config = dict(
    dataset='acted Russian speech (Dusha)',
    train_examples=26041,
    depths=[14],
    stem='single',
    muon_scale='match_rms_adamw',
    lr=0.0015,
    momentum=0.95,
    nesterov=False,
    steps=6500,
    lr_schedule='cosine',
    warmup_steps=320,
    weight_decay=0.4,
    adamw_weight_decay_other_params=0.01,
)
Rows from block 5 of a small self-supervised audio encoder (BEST-RQ), named by matrix and row number. Each number is 500 + 40 x the weight over its row's rms, rounded and kept within 0 to 999. All counts start at 0. Numbers have three digits each.
Before each channel's rows are labels from the 100 clips, of 14848, where the channel reaches its highest value: "top examples" is what is common among them. Only what is clearly more common there than usual is listed. The data: acted Russian speech (Dusha). In brackets: how many of the 100.
# conv: pointwise conv (model.blocks.5.conv.weight, 320x320x1), inputs 0-106

top examples: emotion: positive (44)
conv.195:556455505522546499526469482530606512516558524427510486478474465470508465563463515559508478557490521494454464524444455457518485452518517548456479474538492486543491480448553565495487480488539485479485490541510513492468487528454474532553539451542434496552517485424511477499505535492511489481503434564527532627528579500483454

top examples: emotion: angry (39)
conv.107:520508475500499497559506554489497412453530556470543462442529438511482539480483525546571534549489493549511559471487470469476625512532506518448428529480471456457448522492512433458516490457503460498488487458461452512526559492501534424509472533515490474496521522503546528541542505470515478413531510465563510550512423532514465

top examples: emotion: angry (43)
conv.48:553558504490475503534520487464430508459557452505512457520472515510514450495527542521538440454500470531575508472552491497492483504598504549502553570513522505444586452475495530557532512397513508482489495467535526528501558514510565489521516484527493503527527562528460514510499538474522509452598438473521528547534447487445492

top examples: emotion: positive (40)
conv.200:529484578519448482460505443496511495473520496492528409535530491476540483489485503499477503433522541437450551515499511485554501456454535588479454464450442492495567551444468563505459451487466505562517434573523489491451493527550479504584519562553493557511471570586429523446503496455477583512472471513510427554440490464550543

top examples: emotion: positive (46)
conv.76:459533554537463458465532518539528555517540482447483462478505487520526501511429475564585471545549536494534538493495391561552465455474514515468552389481508600449540561448595504480456541431477468546457534464561539500508539524513484526477508455420508500478530540452539505511483538475462495498492505412515468464494445477484548

top examples: emotion: positive (42)
conv.80:553504469458474505575539491494450582429518526537454502496508522514494604509429453543499496525547487484534532493493482477470421532519496486516568556477457458518504449525525451439484577497487418589495516510527487528488462474529442577498456525472481419490541480507497507462483563542534501506576472528519465477538490514502551

top examples: emotion: positive (40)
conv.6:480499559554515537504565469501541528490496451484528432481519487499461535531458495544511424465516522501493572509529461516464441421460510489494493519429449457466440465607425469619485560513546524476581548456510467544479517500517513468449536524491463451540461453467493493606478481466473475442576468534471493545474467508470509

top examples: emotion: angry (47)
conv.167:507539478499510559513522467514508487507499440447562447515581432533493484467462490492518494507486442498493450484530557501496566542503517492528481525477533499525495594491587499489547547471424526540586450602469531493497517485525448509553514553470522519468559461461453480511588509442425507529438456469452541464517489509515474

top examples: emotion: angry (43)
conv.228:496500490524559491430510476443483485641564455515491423521541449543478546491508545444593463557513455505457459516526632484456541499477495438518454486465516491508489490440503514475505510499547519490536504557520509523474481518526521493500476487419482483474537468493502485510505470377460512498474514448411464534459527511443513

top examples: emotion: angry (41)
conv.78:548493556573468548455450541491474525528508569508508577572523538542598511477482507453423476517463472485525517474462452483522529469464560437522515460505510490481469492475483504498432428471553520482568479558492484522482441489500513479527504500522532488498462471502507440385533498500491512501482488536469448480570553466571523

top examples: emotion: angry (47)
conv.284:523463553531462489422496554505533522486501457465505605435503543549443490450472464503539498547499496522452606483457502561515462501533519511549490547579501452434450520479528494469544499518523477481509557580512471475517490522498554591550544495508479430560515546472420483520520479512431448474575391487498453515528551517476542

top examples: emotion: angry (45)
conv.309:475497437528447635504484531510509457558550522556525522526454491483518521530547469442449499506433550515467536573474456522513462526533567516464493522441532459523476561535484530432498475535534499485496485398510440475522495493506596453538501557487428463401464519465554488443485502507465489510457444473520490446495483539539503

top examples: emotion: angry (41); emotion: positive (38)
conv.247:538465432471519536541478498445507530491503515404552482509487512529506476484459463461459568474438412518506474440578536522486474527555477514479505426454454534533551463454543462488516521478506459554607475500530503524511481517526525484411504498491490407527534496471482522503516549487423527470495550531497549458608461447451474

top examples: emotion: angry (41)
conv.58:492503468450504484491498478514543504366471550581460479513558574533463531454485483494538496548577487556475466546437467481498571455421505521537502530504523445478508479525538487483499481489531502497549486493419491461532539492478493488561545543479490550472448479578419591550495483581510446457496572469512523490556467494511474

top examples: emotion: positive (39)
conv.82:463573439455570488477439519496447500536502404501504478562515491475425543507465462477531496520529486478511498513549517611483417477438427472474552513512474450515594449482534473441542506547485488489502460498453452479395499473523450461476483468515523486464508496507489548532474471521527456449516540527558499474477490513498600

top examples: emotion: positive (45)
conv.103:514463521608477575501466478450595516556564499528459460468565517510494516486472486546490543572503463441476513526532476505475562495474553521518495523494504523503497573518502516519546547502535513470514505528543508479537536485577512525464549477476442486411525562526583526456401464465477545479495486509482566452524492514454424

top examples: emotion: positive (45)
conv.27:427546510531468488440399539527492441447506523506541465464498509576447499512455462498548538461491471536498470480425491495480468505498523475550522537541536513548469480492484496525492504500576522512474454502508581494537467541578538493525478524504516510493545533518484497433474482455564546555471556561502426510508465517502418

top examples: emotion: positive (39)
conv.95:499507530531461427485532465474447493584536460524477502478453506496505483549521520563501475482512510466551511429522577439498563421519498496522476553438480501555489535587428556487440576470525506512444508555502460454492486464537469492560515495578470492501437452495524438459548497482456514539458485486461527480592491548469468

top examples: emotion: angry (42)
conv.75:497549517508470549561464467511531545459514519456507520551518533509551527544490545477513476508486538479449444489469515529556493505497469502491451546505490434516465483530578515574499482474560475518469515479512422518488548584509512422557490511566476425534485487488536472495488455517453470523481558472430552552631443502532433

top examples: emotion: positive (47)
conv.44:583477614479455485484495533581485462547528458452489509484450520490564524534492470561536461482494503531530492527498581461500507505562495483391526480525502509497414462398530529498492438502547555531420474431500530487464504508577451499501470416457538480481510497431538529451436468413469494534520455525518471471466425521489519

top examples: emotion: angry (40)
conv.57:503475536546503474530380535479521458513505513505575478517517484570512492473550528553544399477492509533482518447469494519452560463425504473516509540495406467482511530464455552488488446512459525508529531516458500476481482568523467526504476516513515555462508570558502568500552451506537520491467441519444472483535562413574465

top examples: emotion: positive (50)
conv.49:492539498472508540486554583504486522549503481509424558454517564542453576535492470471456504559494508444499452471545415499447449519540487457483460466501509517418554472511506508512457518481470457534605508512494443549517530562537572590495475521451485421501496502502480452456512504475504428563538475527511447558459455453466465

top examples: emotion: angry (43)
conv.238:460454492555483561527465552489504482465518513547565534510517534506533475472483495522494478526571482498502506444478494538520460560489479560504509472489472514481512472443448505501449460505489562491502523408543491559447499442499432467536540423478533517483482479569492536484500550499454456473507571474477484426481478507516469

top examples: emotion: angry (43)
conv.14:514375606522496575539513448472496506468522478527487472504492559454478575527473503511474499484464450523437485507506520494467527423497528480489464504472496465517428477571501487389465464489553509501467500491568515546460525557547548558514546455509459440487434528496509469516484469527497509468505505463569506486466551551573536

top examples: emotion: angry (41)
conv.106:463508456546485496518552447510523544561516511530516531517491445543517534440483526513590485442447380443464481587478498459483499586519456463536561479520466499487519492434409557522441528515503470457491483451549530474471511513483544555420458441546460575520479468482495567454498520509494524470488479470461515420474525456496459

top examples: emotion: positive (54)
conv.295:476495482428480541467517561558504453531486477549438496528405488506481435492461483565502544495515496542521483482476513531517538554454492586500481499496540534494507474468471452574538491508526507521469525436532405430521484456533510534478523475548453505504502505536496544547484518467540437498489503522479498472475529430540595

top examples: emotion: positive (49)
conv.276:471529529503502538489538506479530402497549550427554479487462404461453506552520483498533505483555473447589456440470526510515542457543520491529408456484499462497506486448505511565529411501530446532509483512450455461461426564498460538432518530489533567516498564546530560525491465462469415481471437462525444551512536485504493

top examples: emotion: positive (50)
conv.118:483494441497449466441487471493503480487476475464537517458482468512449528547512417541399448435495584437489567477479482520487583510496536531533496527516444486453509597499473501572452502450507463499505564502548514478525509504529544594502592447473496496509505471525517537444505561433519545470436529477446520456487533518495461

top examples: emotion: angry (39)
conv.243:507574501486472547440500571470439518515546548524531503445538542495464525485468515475445497552476486507477474457527487517500446440522472488441554456480516513437529480570488514459548505524487433496455497489517515484440560457454491455473547494477477569540525508471454523492465556451494473481556553498386506497516546520505493

top examples: emotion: positive (40)
conv.231:520471517443476477500519552484552532567532488479483526459499478490525489556499470489542475534509489496496522512508483536491433507451488539536577521467493521440499497489551573477517495552499491544513517491480529516494523466553524414460506528515482560465495550495514508466430551509453467514548582449504504525484473518461508

top examples: emotion: angry (40)
conv.39:542569507457476507522570562485473580550536583454509439581485514517474475484454554444542487455513498482461545425540514432514508508583532476464485464446371453478534507506559513508542487474445538528518489544460480471405479512559461494465468541478488510563565484478495435531577536502435445481441531585520499438483504499546496

top examples: emotion: positive (39)
conv.278:475440510615521576490529543492521520431440477469477474458446475556447511471517523530504510483539529452481517463529533433448517536526450509575448508464497519489507525425462461438490573434526516527471432451502539471521538439515454410498481495542499491552496442476502544504477449481590490532498505496524488488555505480537538

top examples: emotion: angry (50)
conv.264:460485499505573471529492487544499520490387438430503539491515539522549478554515416458455453577466457500497476456541477474511491473540497539516529472462457475492515507496540496563429543447505514433536480484515495490514465549495558538470561440564496469522504548474474509494509519473516526483506478396482501516539463538515504

top examples: emotion: positive (38)
conv.16:477483443549457446475389483437489513522490470507477521514421519558562471437454466438466441476402514492475487541553474494481533510437470557468554479507569436507522531562523544469444523470573495501518456485446493408513472454574502566547460389496475551440453630536527500546480454534512538529465479509495519536519479562509485

top examples: emotion: angry (44)
conv.32:567457512433501465494510521485518432473522496508460555474520532499527559488572501503437516478509516526485448556470550480468488515423500468488490538492386536505472425550572513488523448461483450520522493489531543534505491507496512485494538497368507491440525481481523469475519534478545483541486548495478435443497489469506531

top examples: emotion: positive (38)
conv.158:482468488497518486476542487509514475536504510438461460534506479416534505468475546439462513571496457407492518478505492524556503559538510536434542491521483487473474527523509536534507541537486412507578544524467547497409433542504546512588432484475523486410481574512554582458509506523524527479475486446440471508510464457566461

top examples: emotion: positive (42)
conv.207:485504523563447530486501524508548492464531516460506507498486526505414423523505489418539468549468452438475576540434478485526479501506434557494472520420531476545465587436624499456557453456512555520527513554537477537542518507528481500513522475566487501500477494557538525406542457443543546538520531511532484465473512486481455

top examples: emotion: angry (41)
conv.124:409529512525471545451491481499520560430533521549452517465477559495518478508537498453500470519458491570486615454511475544526446428533506432539544516551527479517425419548503512445415526500534513550519475500517521497558433512469502450507495464481540551480537420475465530539532531492430513611488484445502584539472532514538536

top examples: emotion: angry (41)
conv.196:449513485541544537554510518497478466479524483495479474479523488500411472547474546484498477469523484481529498561502481501618527511553493509522536586431489499526543414548547569493447420445479456523581422456548486564490547487496441490535443455466453519444540504523447447482528454447474439496493553574511566474536480468536582

top examples: emotion: positive (40)
conv.33:501496564457521543596468457581430446407551532480444510505447508501505532471443476505500542524554473609474546519551502407437466523538500512574507531490477503533465516517456516521437523486500501459455556528504512467604562511489435461442498488482499520426511445560477492498441544479517438432495458550579454467496487487509489

top examples: emotion: positive (40)
conv.245:468527546514499533572485547494507541559468526492429512530527519452509513505421477489414442490502481504422518502463487467482513556411459489472505573468478435466461478586513498496527470428474437533508439462468538423434435470592492492537517513523494519457516541477519495490539495517442517476486466451504586483529472500551532

top examples: emotion: angry (45)
conv.88:474467545548557512536534544606438575523505470513514456466494545522545484498545517484526521427493443467429455443489496524437487569541505559511481580565485456541501492436580549428516466428478446521560502492466574473519475499494469470501553440481502506499518441492480447486455498502466493498499519374445469463546468539470503

top examples: emotion: positive (41)
conv.17:440473510478473504444567457588476503503487598482498530504465474542478481553496498508490456474502478508463451495531416509560508506480401478573541491515439571527491510522528471519560557458519479458481486494566449465450527506499437530566519516586465470525457480462415537485506461562505527546479483434501486536560470496472481

top examples: emotion: positive (42)
conv.138:508529510537448561461449495516472455551550448563527483474487516598500456457487477484486540517531499430460487505492529528524475539463461494527554537540493571521544507449487448539458527476454526512563508506495519506478450473496431517481514523417458521508510484512619511571507526467538510530497561446472508584544527542457529

top examples: emotion: positive (39)
conv.65:458511474496480488568506484607552521528493492474493496521512495597468477533456489477465490487452502518463493523590518554510461469482489473442448518525412485539502536591552523470516504463506407500512505470532422455532501512495586484508546509534494464470504500494511502466503457540532504522445550512444494518482485510490564

top examples: emotion: positive (42)
conv.269:455456600532535513540462454497550501492446475495493456484501462442475476563463522480549476472488500491532452522510490509549513519491516538506461453529516500542487496449528590503486508509504479471547514513542541491438535505559473547510517562523470439530531500502490588461503538474439531526536520547451483505471483488516439