{"model": "self-supervised audio encoder (BEST-RQ)", "dataset": "acted Russian speech (Dusha)", "train_examples": 26041, "n_mels": 80, "hop_length": 160, "input": "log_mel", "win_length": 512, "codebook_size": 256, "mask_prob": 0.08, "arch": "tdnn", "norm": "batchnorm", "activation": "silu", "depths": [14], "kernel_size": 3, "stem": "single", "widths": [320], "init": "xavier_uniform", "optimizer": "normuon", "muon_scale": "match_rms_adamw", "lr": 0.0015, "momentum": 0.95, "nesterov": false, "orthogonalizer": "polar_express", "adamw_lr_other_params": 0.0023, "steps": 6500, "batch_size": 256, "epochs": 63.9, "lr_schedule": "cosine", "final_lr_fraction": 0.01, "warmup_steps": 320, "weight_decay": 0.4, "adamw_weight_decay_other_params": 0.01}
Rows from block 6 of a small self-supervised audio encoder (BEST-RQ), named by matrix and row number. Each number is 50 + 10 x the weight over its row's rms, rounded and kept within 0 to 99. All counts start at 0. After the name is the row's rms in percent of the matrix's.
Before each channel's rows are labels from the 100 clips, of 14848, where the channel reaches its highest value: "responds to" is what is common among them; "loudest band" is the band of the loudest frequency at the time of the peak. Only what is clearly more common there than usual is listed. The data: acted Russian speech (Dusha).
# conv: width-3 conv (model.blocks.6.conv.weight, 320x320x3, each kernel summed), inputs 0-159

responds to: emotion: sad
loudest band: 4000 to 8000 Hz
conv.88 106:60 48 60 42 50 44 55 50 47 52 51 49 59 25 58 63 52 44 42 60 36 43 56 35 52 30 60 43 61 55 65 37 59 28 55 51 38 39 46 45 48 54 43 50 44 63 45 54 54 43 54 32 53 47 55 58 39 43 53 47 48 56 47 72 60 53 62 34 62 38 57 49 53 39 41 53 43 52 54 47 38 41 72 59 58 41 57 59 53 41 52 41 42 65 41 40 61 41 40 50 47 41 53 51 53 51 45 46 41 59 41 55 48 73 42 39 41 63 43 68 55 50 66 45 47 52 27 65 47 38 53 63 42 43 55 29 56 47 50 52 51 61 49 55 65 66 49 40 44 37 30 37 60 50 51 47 50 40 54 55

responds to: emotion: positive
loudest band: 4000 to 8000 Hz
conv.19 100:50 48 48 40 44 63 50 48 49 44 53 31 41 41 46 57 42 59 57 43 60 49 45 47 44 44 67 41 63 49 53 43 56 54 45 52 34 52 37 42 59 56 63 48 53 38 53 53 51 52 55 31 40 66 44 50 46 43 40 54 40 40 62 56 55 70 54 62 31 43 69 47 47 54 51 46 52 37 41 44 51 44 59 37 51 46 52 43 43 47 49 41 44 44 56 44 51 45 42 48 43 46 24 53 46 39 43 46 50 35 38 64 47 49 63 39 54 52 52 47 55 56 48 44 70 47 30 40 66 53 71 46 42 53 43 45 60 70 43 58 43 67 49 30 61 70 55 43 41 34 47 49 50 43 53 57 65 45 35 47

responds to: emotion: positive
loudest band: 250 to 500 Hz
conv.242 095:53 17 39 43 66 50 59 56 55 30 53 49 50 45 64 40 46 54 37 46 34 48 55 42 72 46 54 62 53 46 72 49 39 24 45 37 39 58 53 57 41 55 76 40 38 44 48 38 41 46 60 48 68 52 44 36 43 59 56 49 46 58 56 68 62 67 45 41 38 53 52 40 45 53 44 59 59 37 52 42 35 55 34 42 54 58 53 34 46 63 58 52 48 37 65 57 66 55 70 47 39 37 49 60 59 48 57 55 50 51 53 43 40 47 53 43 57 72 63 35 42 30 55 34 51 73 34 68 69 61 40 48 43 43 70 51 55 52 55 41 56 35 35 48 38 46 32 41 51 53 40 46 60 61 49 53 62 48 42 39

responds to: emotion: positive
loudest band: 4000 to 8000 Hz
conv.38 091:51 48 57 51 37 45 36 31 67 52 38 43 37 40 53 60 41 65 71 64 44 48 57 47 49 43 62 44 61 47 38 41 61 84 37 29 38 55 42 29 31 49 52 52 53 45 49 56 58 55 64 35 43 52 44 61 55 54 61 49 54 67 47 35 49 51 47 62 66 32 50 30 59 52 35 62 42 55 71 53 43 55 46 56 54 38 50 41 40 51 46 54 59 48 56 50 35 36 37 23 68 52 39 59 31 48 60 52 55 34 46 56 57 56 33 55 64 52 43 48 45 35 45 62 46 46 51 69 47 36 44 36 52 49 48 51 41 51 56 48 56 57 30 41 58 68 53 29 58 63 48 42 54 48 39 57 49 63 47 43

responds to: emotion: positive
loudest band: 500 to 1000 Hz
conv.117 109:56 56 40 62 40 57 63 50 47 13 61 46 50 69 33 50 49 64 50 47 46 52 32 38 34 64 51 41 57 62 33 55 48 57 41 48 49 42 53 40 43 47 44 48 71 51 46 59 56 61 44 45 48 57 49 35 48 50 58 56 51 49 51 36 52 48 34 61 51 50 33 55 47 54 46 45 67 55 41 55 55 43 64 47 28 57 59 34 46 66 68 67 49 60 46 50 42 63 58 39 55 43 55 55 37 50 51 36 54 51 60 55 70 47 57 59 57 47 47 62 38 52 48 52 41 33 44 51 65 46 47 35 50 56 51 59 67 65 61 50 39 46 31 64 42 38 47 61 64 73 58 51 49 51 61 48 39 51 51 46

responds to: emotion: positive
loudest band: 500 to 1000 Hz
conv.99 098:54 49 38 33 36 62 38 62 62 52 41 61 34 50 59 42 56 52 39 56 55 35 39 67 29 46 41 32 42 46 43 35 63 57 43 50 39 68 54 45 66 43 49 62 79 50 62 37 48 51 33 46 74 54 35 51 44 44 45 67 32 54 49 55 31 59 46 43 38 46 36 39 49 44 46 69 40 31 53 54 38 52 57 25 33 60 85 43 49 51 52 52 63 50 45 53 39 57 52 48 28 52 46 68 52 42 45 48 61 40 42 66 45 42 68 60 40 41 61 46 42 41 50 40 29 46 51 53 56 50 62 56 49 43 48 41 61 48 49 54 41 52 64 56 70 45 49 50 52 47 39 44 47 46 56 42 56 60 55 57

responds to: emotion: positive
loudest band: 250 to 500 Hz
conv.14 104:57 81 47 53 50 53 53 52 43 52 47 57 38 56 53 40 71 50 63 42 45 55 36 35 32 50 37 59 41 48 62 60 52 49 50 68 58 71 62 74 49 47 65 52 40 23 45 46 57 52 51 56 62 51 76 51 44 48 59 46 36 43 43 41 52 46 33 38 37 36 53 48 49 43 37 57 49 54 62 44 39 60 42 35 52 43 54 35 48 62 56 39 42 53 48 39 36 57 49 43 39 54 46 48 50 34 74 61 53 49 51 44 75 57 44 32 57 43 45 44 49 43 30 52 49 51 63 56 45 56 41 54 45 61 67 41 45 53 65 56 54 71 42 73 51 49 52 49 51 38 57 61 51 57 58 51 48 37 56 68

responds to: emotion: angry
loudest band: 250 to 500 Hz
conv.83 098:48 43 52 42 53 25 57 46 48 43 49 49 57 46 51 50 34 36 50 52 60 39 59 50 51 53 46 43 72 58 52 39 38 49 30 47 47 51 48 59 58 52 45 59 45 51 46 42 42 57 54 48 37 56 50 55 48 73 49 49 53 38 57 38 57 48 71 57 54 50 50 24 66 40 50 55 31 53 42 47 53 36 63 39 52 42 44 41 52 39 44 56 56 46 47 50 43 53 50 62 59 26 55 57 42 52 57 63 34 51 51 47 54 32 57 37 56 61 58 21 35 34 55 40 59 46 41 56 58 34 47 55 43 32 44 39 46 55 63 25 50 51 47 50 52 52 45 45 53 61 61 39 37 05 54 48 59 39 53 46

responds to: emotion: sad
loudest band: 4000 to 8000 Hz
conv.93 105:41 42 37 72 38 35 22 65 41 48 56 66 48 45 56 36 47 45 38 47 53 64 61 29 71 44 65 54 52 44 61 67 31 37 64 50 43 55 63 62 45 52 38 40 45 54 29 51 52 45 56 66 51 44 47 36 50 44 56 47 66 49 54 60 48 42 45 48 42 35 54 55 38 64 45 40 50 36 52 66 50 38 42 44 36 43 62 53 52 61 37 39 47 52 58 53 67 42 45 51 58 61 39 51 54 58 44 51 63 47 49 46 51 44 41 54 63 53 45 47 56 45 71 52 38 53 49 54 49 52 63 47 63 61 46 43 51 38 45 50 42 52 65 54 53 43 55 50 44 54 45 80 67 52 46 51 44 48 44 44

responds to: emotion: angry
loudest band: 500 to 1000 Hz
conv.135 099:49 49 41 50 44 54 44 31 33 38 55 47 38 65 46 32 54 57 49 58 55 56 58 62 63 57 44 42 42 65 39 56 42 50 54 61 33 43 49 52 66 33 52 32 81 37 51 56 49 63 50 56 52 56 52 48 57 55 71 56 51 63 41 48 36 35 52 61 77 33 43 52 44 39 50 50 55 57 64 40 70 52 45 52 48 63 34 44 50 45 48 40 41 66 76 61 37 58 56 58 60 66 42 61 55 57 46 52 61 49 66 55 44 33 44 43 48 51 57 66 61 59 65 50 78 53 43 59 47 29 54 38 53 37 47 65 45 54 47 49 53 58 55 30 58 42 43 60 34 48 45 53 55 57 58 43 43 81 57 58

responds to: emotion: positive
loudest band: 500 to 1000 Hz
conv.67 098:54 50 57 57 47 48 50 46 49 44 60 58 55 50 54 56 63 40 26 40 47 47 41 30 48 54 46 68 54 66 44 53 51 50 45 57 51 47 40 37 36 55 54 40 55 51 57 48 51 46 38 35 54 64 47 55 46 43 66 53 43 61 50 39 43 28 67 24 48 36 37 51 57 38 50 62 40 74 35 46 43 59 62 52 38 62 34 47 43 58 40 60 50 39 35 54 49 69 49 57 41 43 42 65 48 52 42 39 37 40 63 61 26 47 51 38 34 47 58 40 60 46 50 46 72 55 37 58 39 48 42 40 63 60 58 25 54 49 40 65 56 42 47 56 63 53 51 47 23 66 44 44 40 52 53 48 57 59 55 39

responds to: emotion: positive
loudest band: 4000 to 8000 Hz
conv.82 106:50 56 47 39 46 42 59 59 52 32 62 40 58 59 62 75 54 54 35 52 53 64 47 41 65 36 64 47 48 47 48 48 48 57 61 55 39 52 36 56 34 51 31 25 59 34 59 48 47 63 45 57 56 39 59 61 33 67 49 55 54 54 54 57 49 69 39 50 62 48 54 45 38 57 44 52 68 42 56 48 68 67 46 58 42 56 51 66 68 73 37 55 33 49 34 46 59 49 49 54 51 56 60 43 45 68 58 28 48 48 54 57 58 45 42 48 55 23 65 42 32 27 56 42 68 57 49 53 35 54 58 50 38 37 50 26 46 65 61 62 40 59 50 53 39 53 65 61 55 49 68 41 48 57 53 54 45 44 54 65

responds to: emotion: positive
loudest band: 4000 to 8000 Hz
conv.194 093:42 62 71 35 38 50 59 45 47 64 48 26 54 51 43 52 48 50 41 60 42 40 41 57 50 43 56 60 40 31 41 32 47 73 29 53 51 62 40 76 54 54 50 53 42 57 55 52 57 61 49 51 58 52 41 63 52 47 66 45 32 60 51 50 35 60 40 37 52 44 59 43 41 48 52 32 51 44 72 46 65 48 58 67 49 38 48 60 01 43 56 48 39 42 43 54 42 54 51 55 37 79 40 58 47 51 53 62 48 54 47 56 53 56 57 55 40 35 31 60 59 62 44 62 55 54 45 58 28 46 42 66 57 46 47 48 40 62 32 26 41 55 49 44 44 50 43 43 62 46 41 53 41 45 47 52 45 46 39 52

responds to: emotion: positive
loudest band: 250 to 500 Hz; 500 to 1000 Hz
conv.178 096:49 34 48 45 38 64 54 54 65 56 38 48 61 61 57 31 38 63 52 51 57 46 55 67 33 71 63 43 43 43 48 31 45 53 41 57 37 45 52 45 41 59 47 47 54 44 43 41 53 28 50 30 50 39 69 24 49 51 44 43 40 44 57 52 56 59 56 61 57 46 65 53 31 40 62 63 57 62 51 36 41 29 58 40 68 54 58 38 59 49 42 54 61 41 61 43 58 65 61 67 49 47 24 74 43 45 47 53 52 62 36 45 39 55 40 52 43 58 58 49 48 47 69 51 65 63 67 38 45 49 52 40 47 59 54 41 45 59 41 59 43 57 52 43 58 64 52 44 40 79 42 46 42 51 40 23 60 42 33 48

responds to: emotion: positive
loudest band: 500 to 1000 Hz
conv.53 100:43 60 48 48 54 48 53 65 50 23 40 35 35 44 53 46 43 62 59 39 59 50 54 42 37 48 42 56 55 56 55 50 45 57 55 44 33 76 41 45 57 37 52 44 71 47 65 46 39 34 37 50 39 39 42 40 48 51 55 55 55 48 46 60 68 41 37 36 71 39 60 57 42 46 40 44 47 60 40 58 49 62 53 46 43 53 46 60 39 44 53 48 49 66 44 53 65 62 51 46 40 61 28 73 40 59 62 48 38 47 55 59 38 47 50 56 45 53 69 44 49 47 60 38 57 15 44 54 64 44 42 49 58 52 60 44 53 48 52 29 35 62 61 47 35 44 55 44 50 36 49 44 44 45 63 37 68 44 56 44

responds to: emotion: sad
loudest band: 4000 to 8000 Hz
conv.103 103:58 55 51 46 33 60 31 38 62 29 44 44 63 29 48 67 41 60 47 68 53 43 53 61 48 63 48 53 47 45 76 47 38 61 66 59 49 60 51 48 66 50 52 45 56 71 43 37 46 54 47 57 57 59 69 61 43 60 44 63 43 40 53 60 40 39 36 31 44 43 40 63 51 49 70 46 47 51 47 75 58 44 55 57 41 56 35 44 56 54 32 39 46 65 57 42 49 51 70 27 28 37 51 39 37 53 68 56 51 31 48 44 49 66 50 56 33 44 52 55 43 43 43 50 31 59 47 66 31 47 62 42 64 55 63 31 43 64 42 57 62 53 44 46 54 68 56 61 60 49 54 68 60 36 54 36 42 59 53 41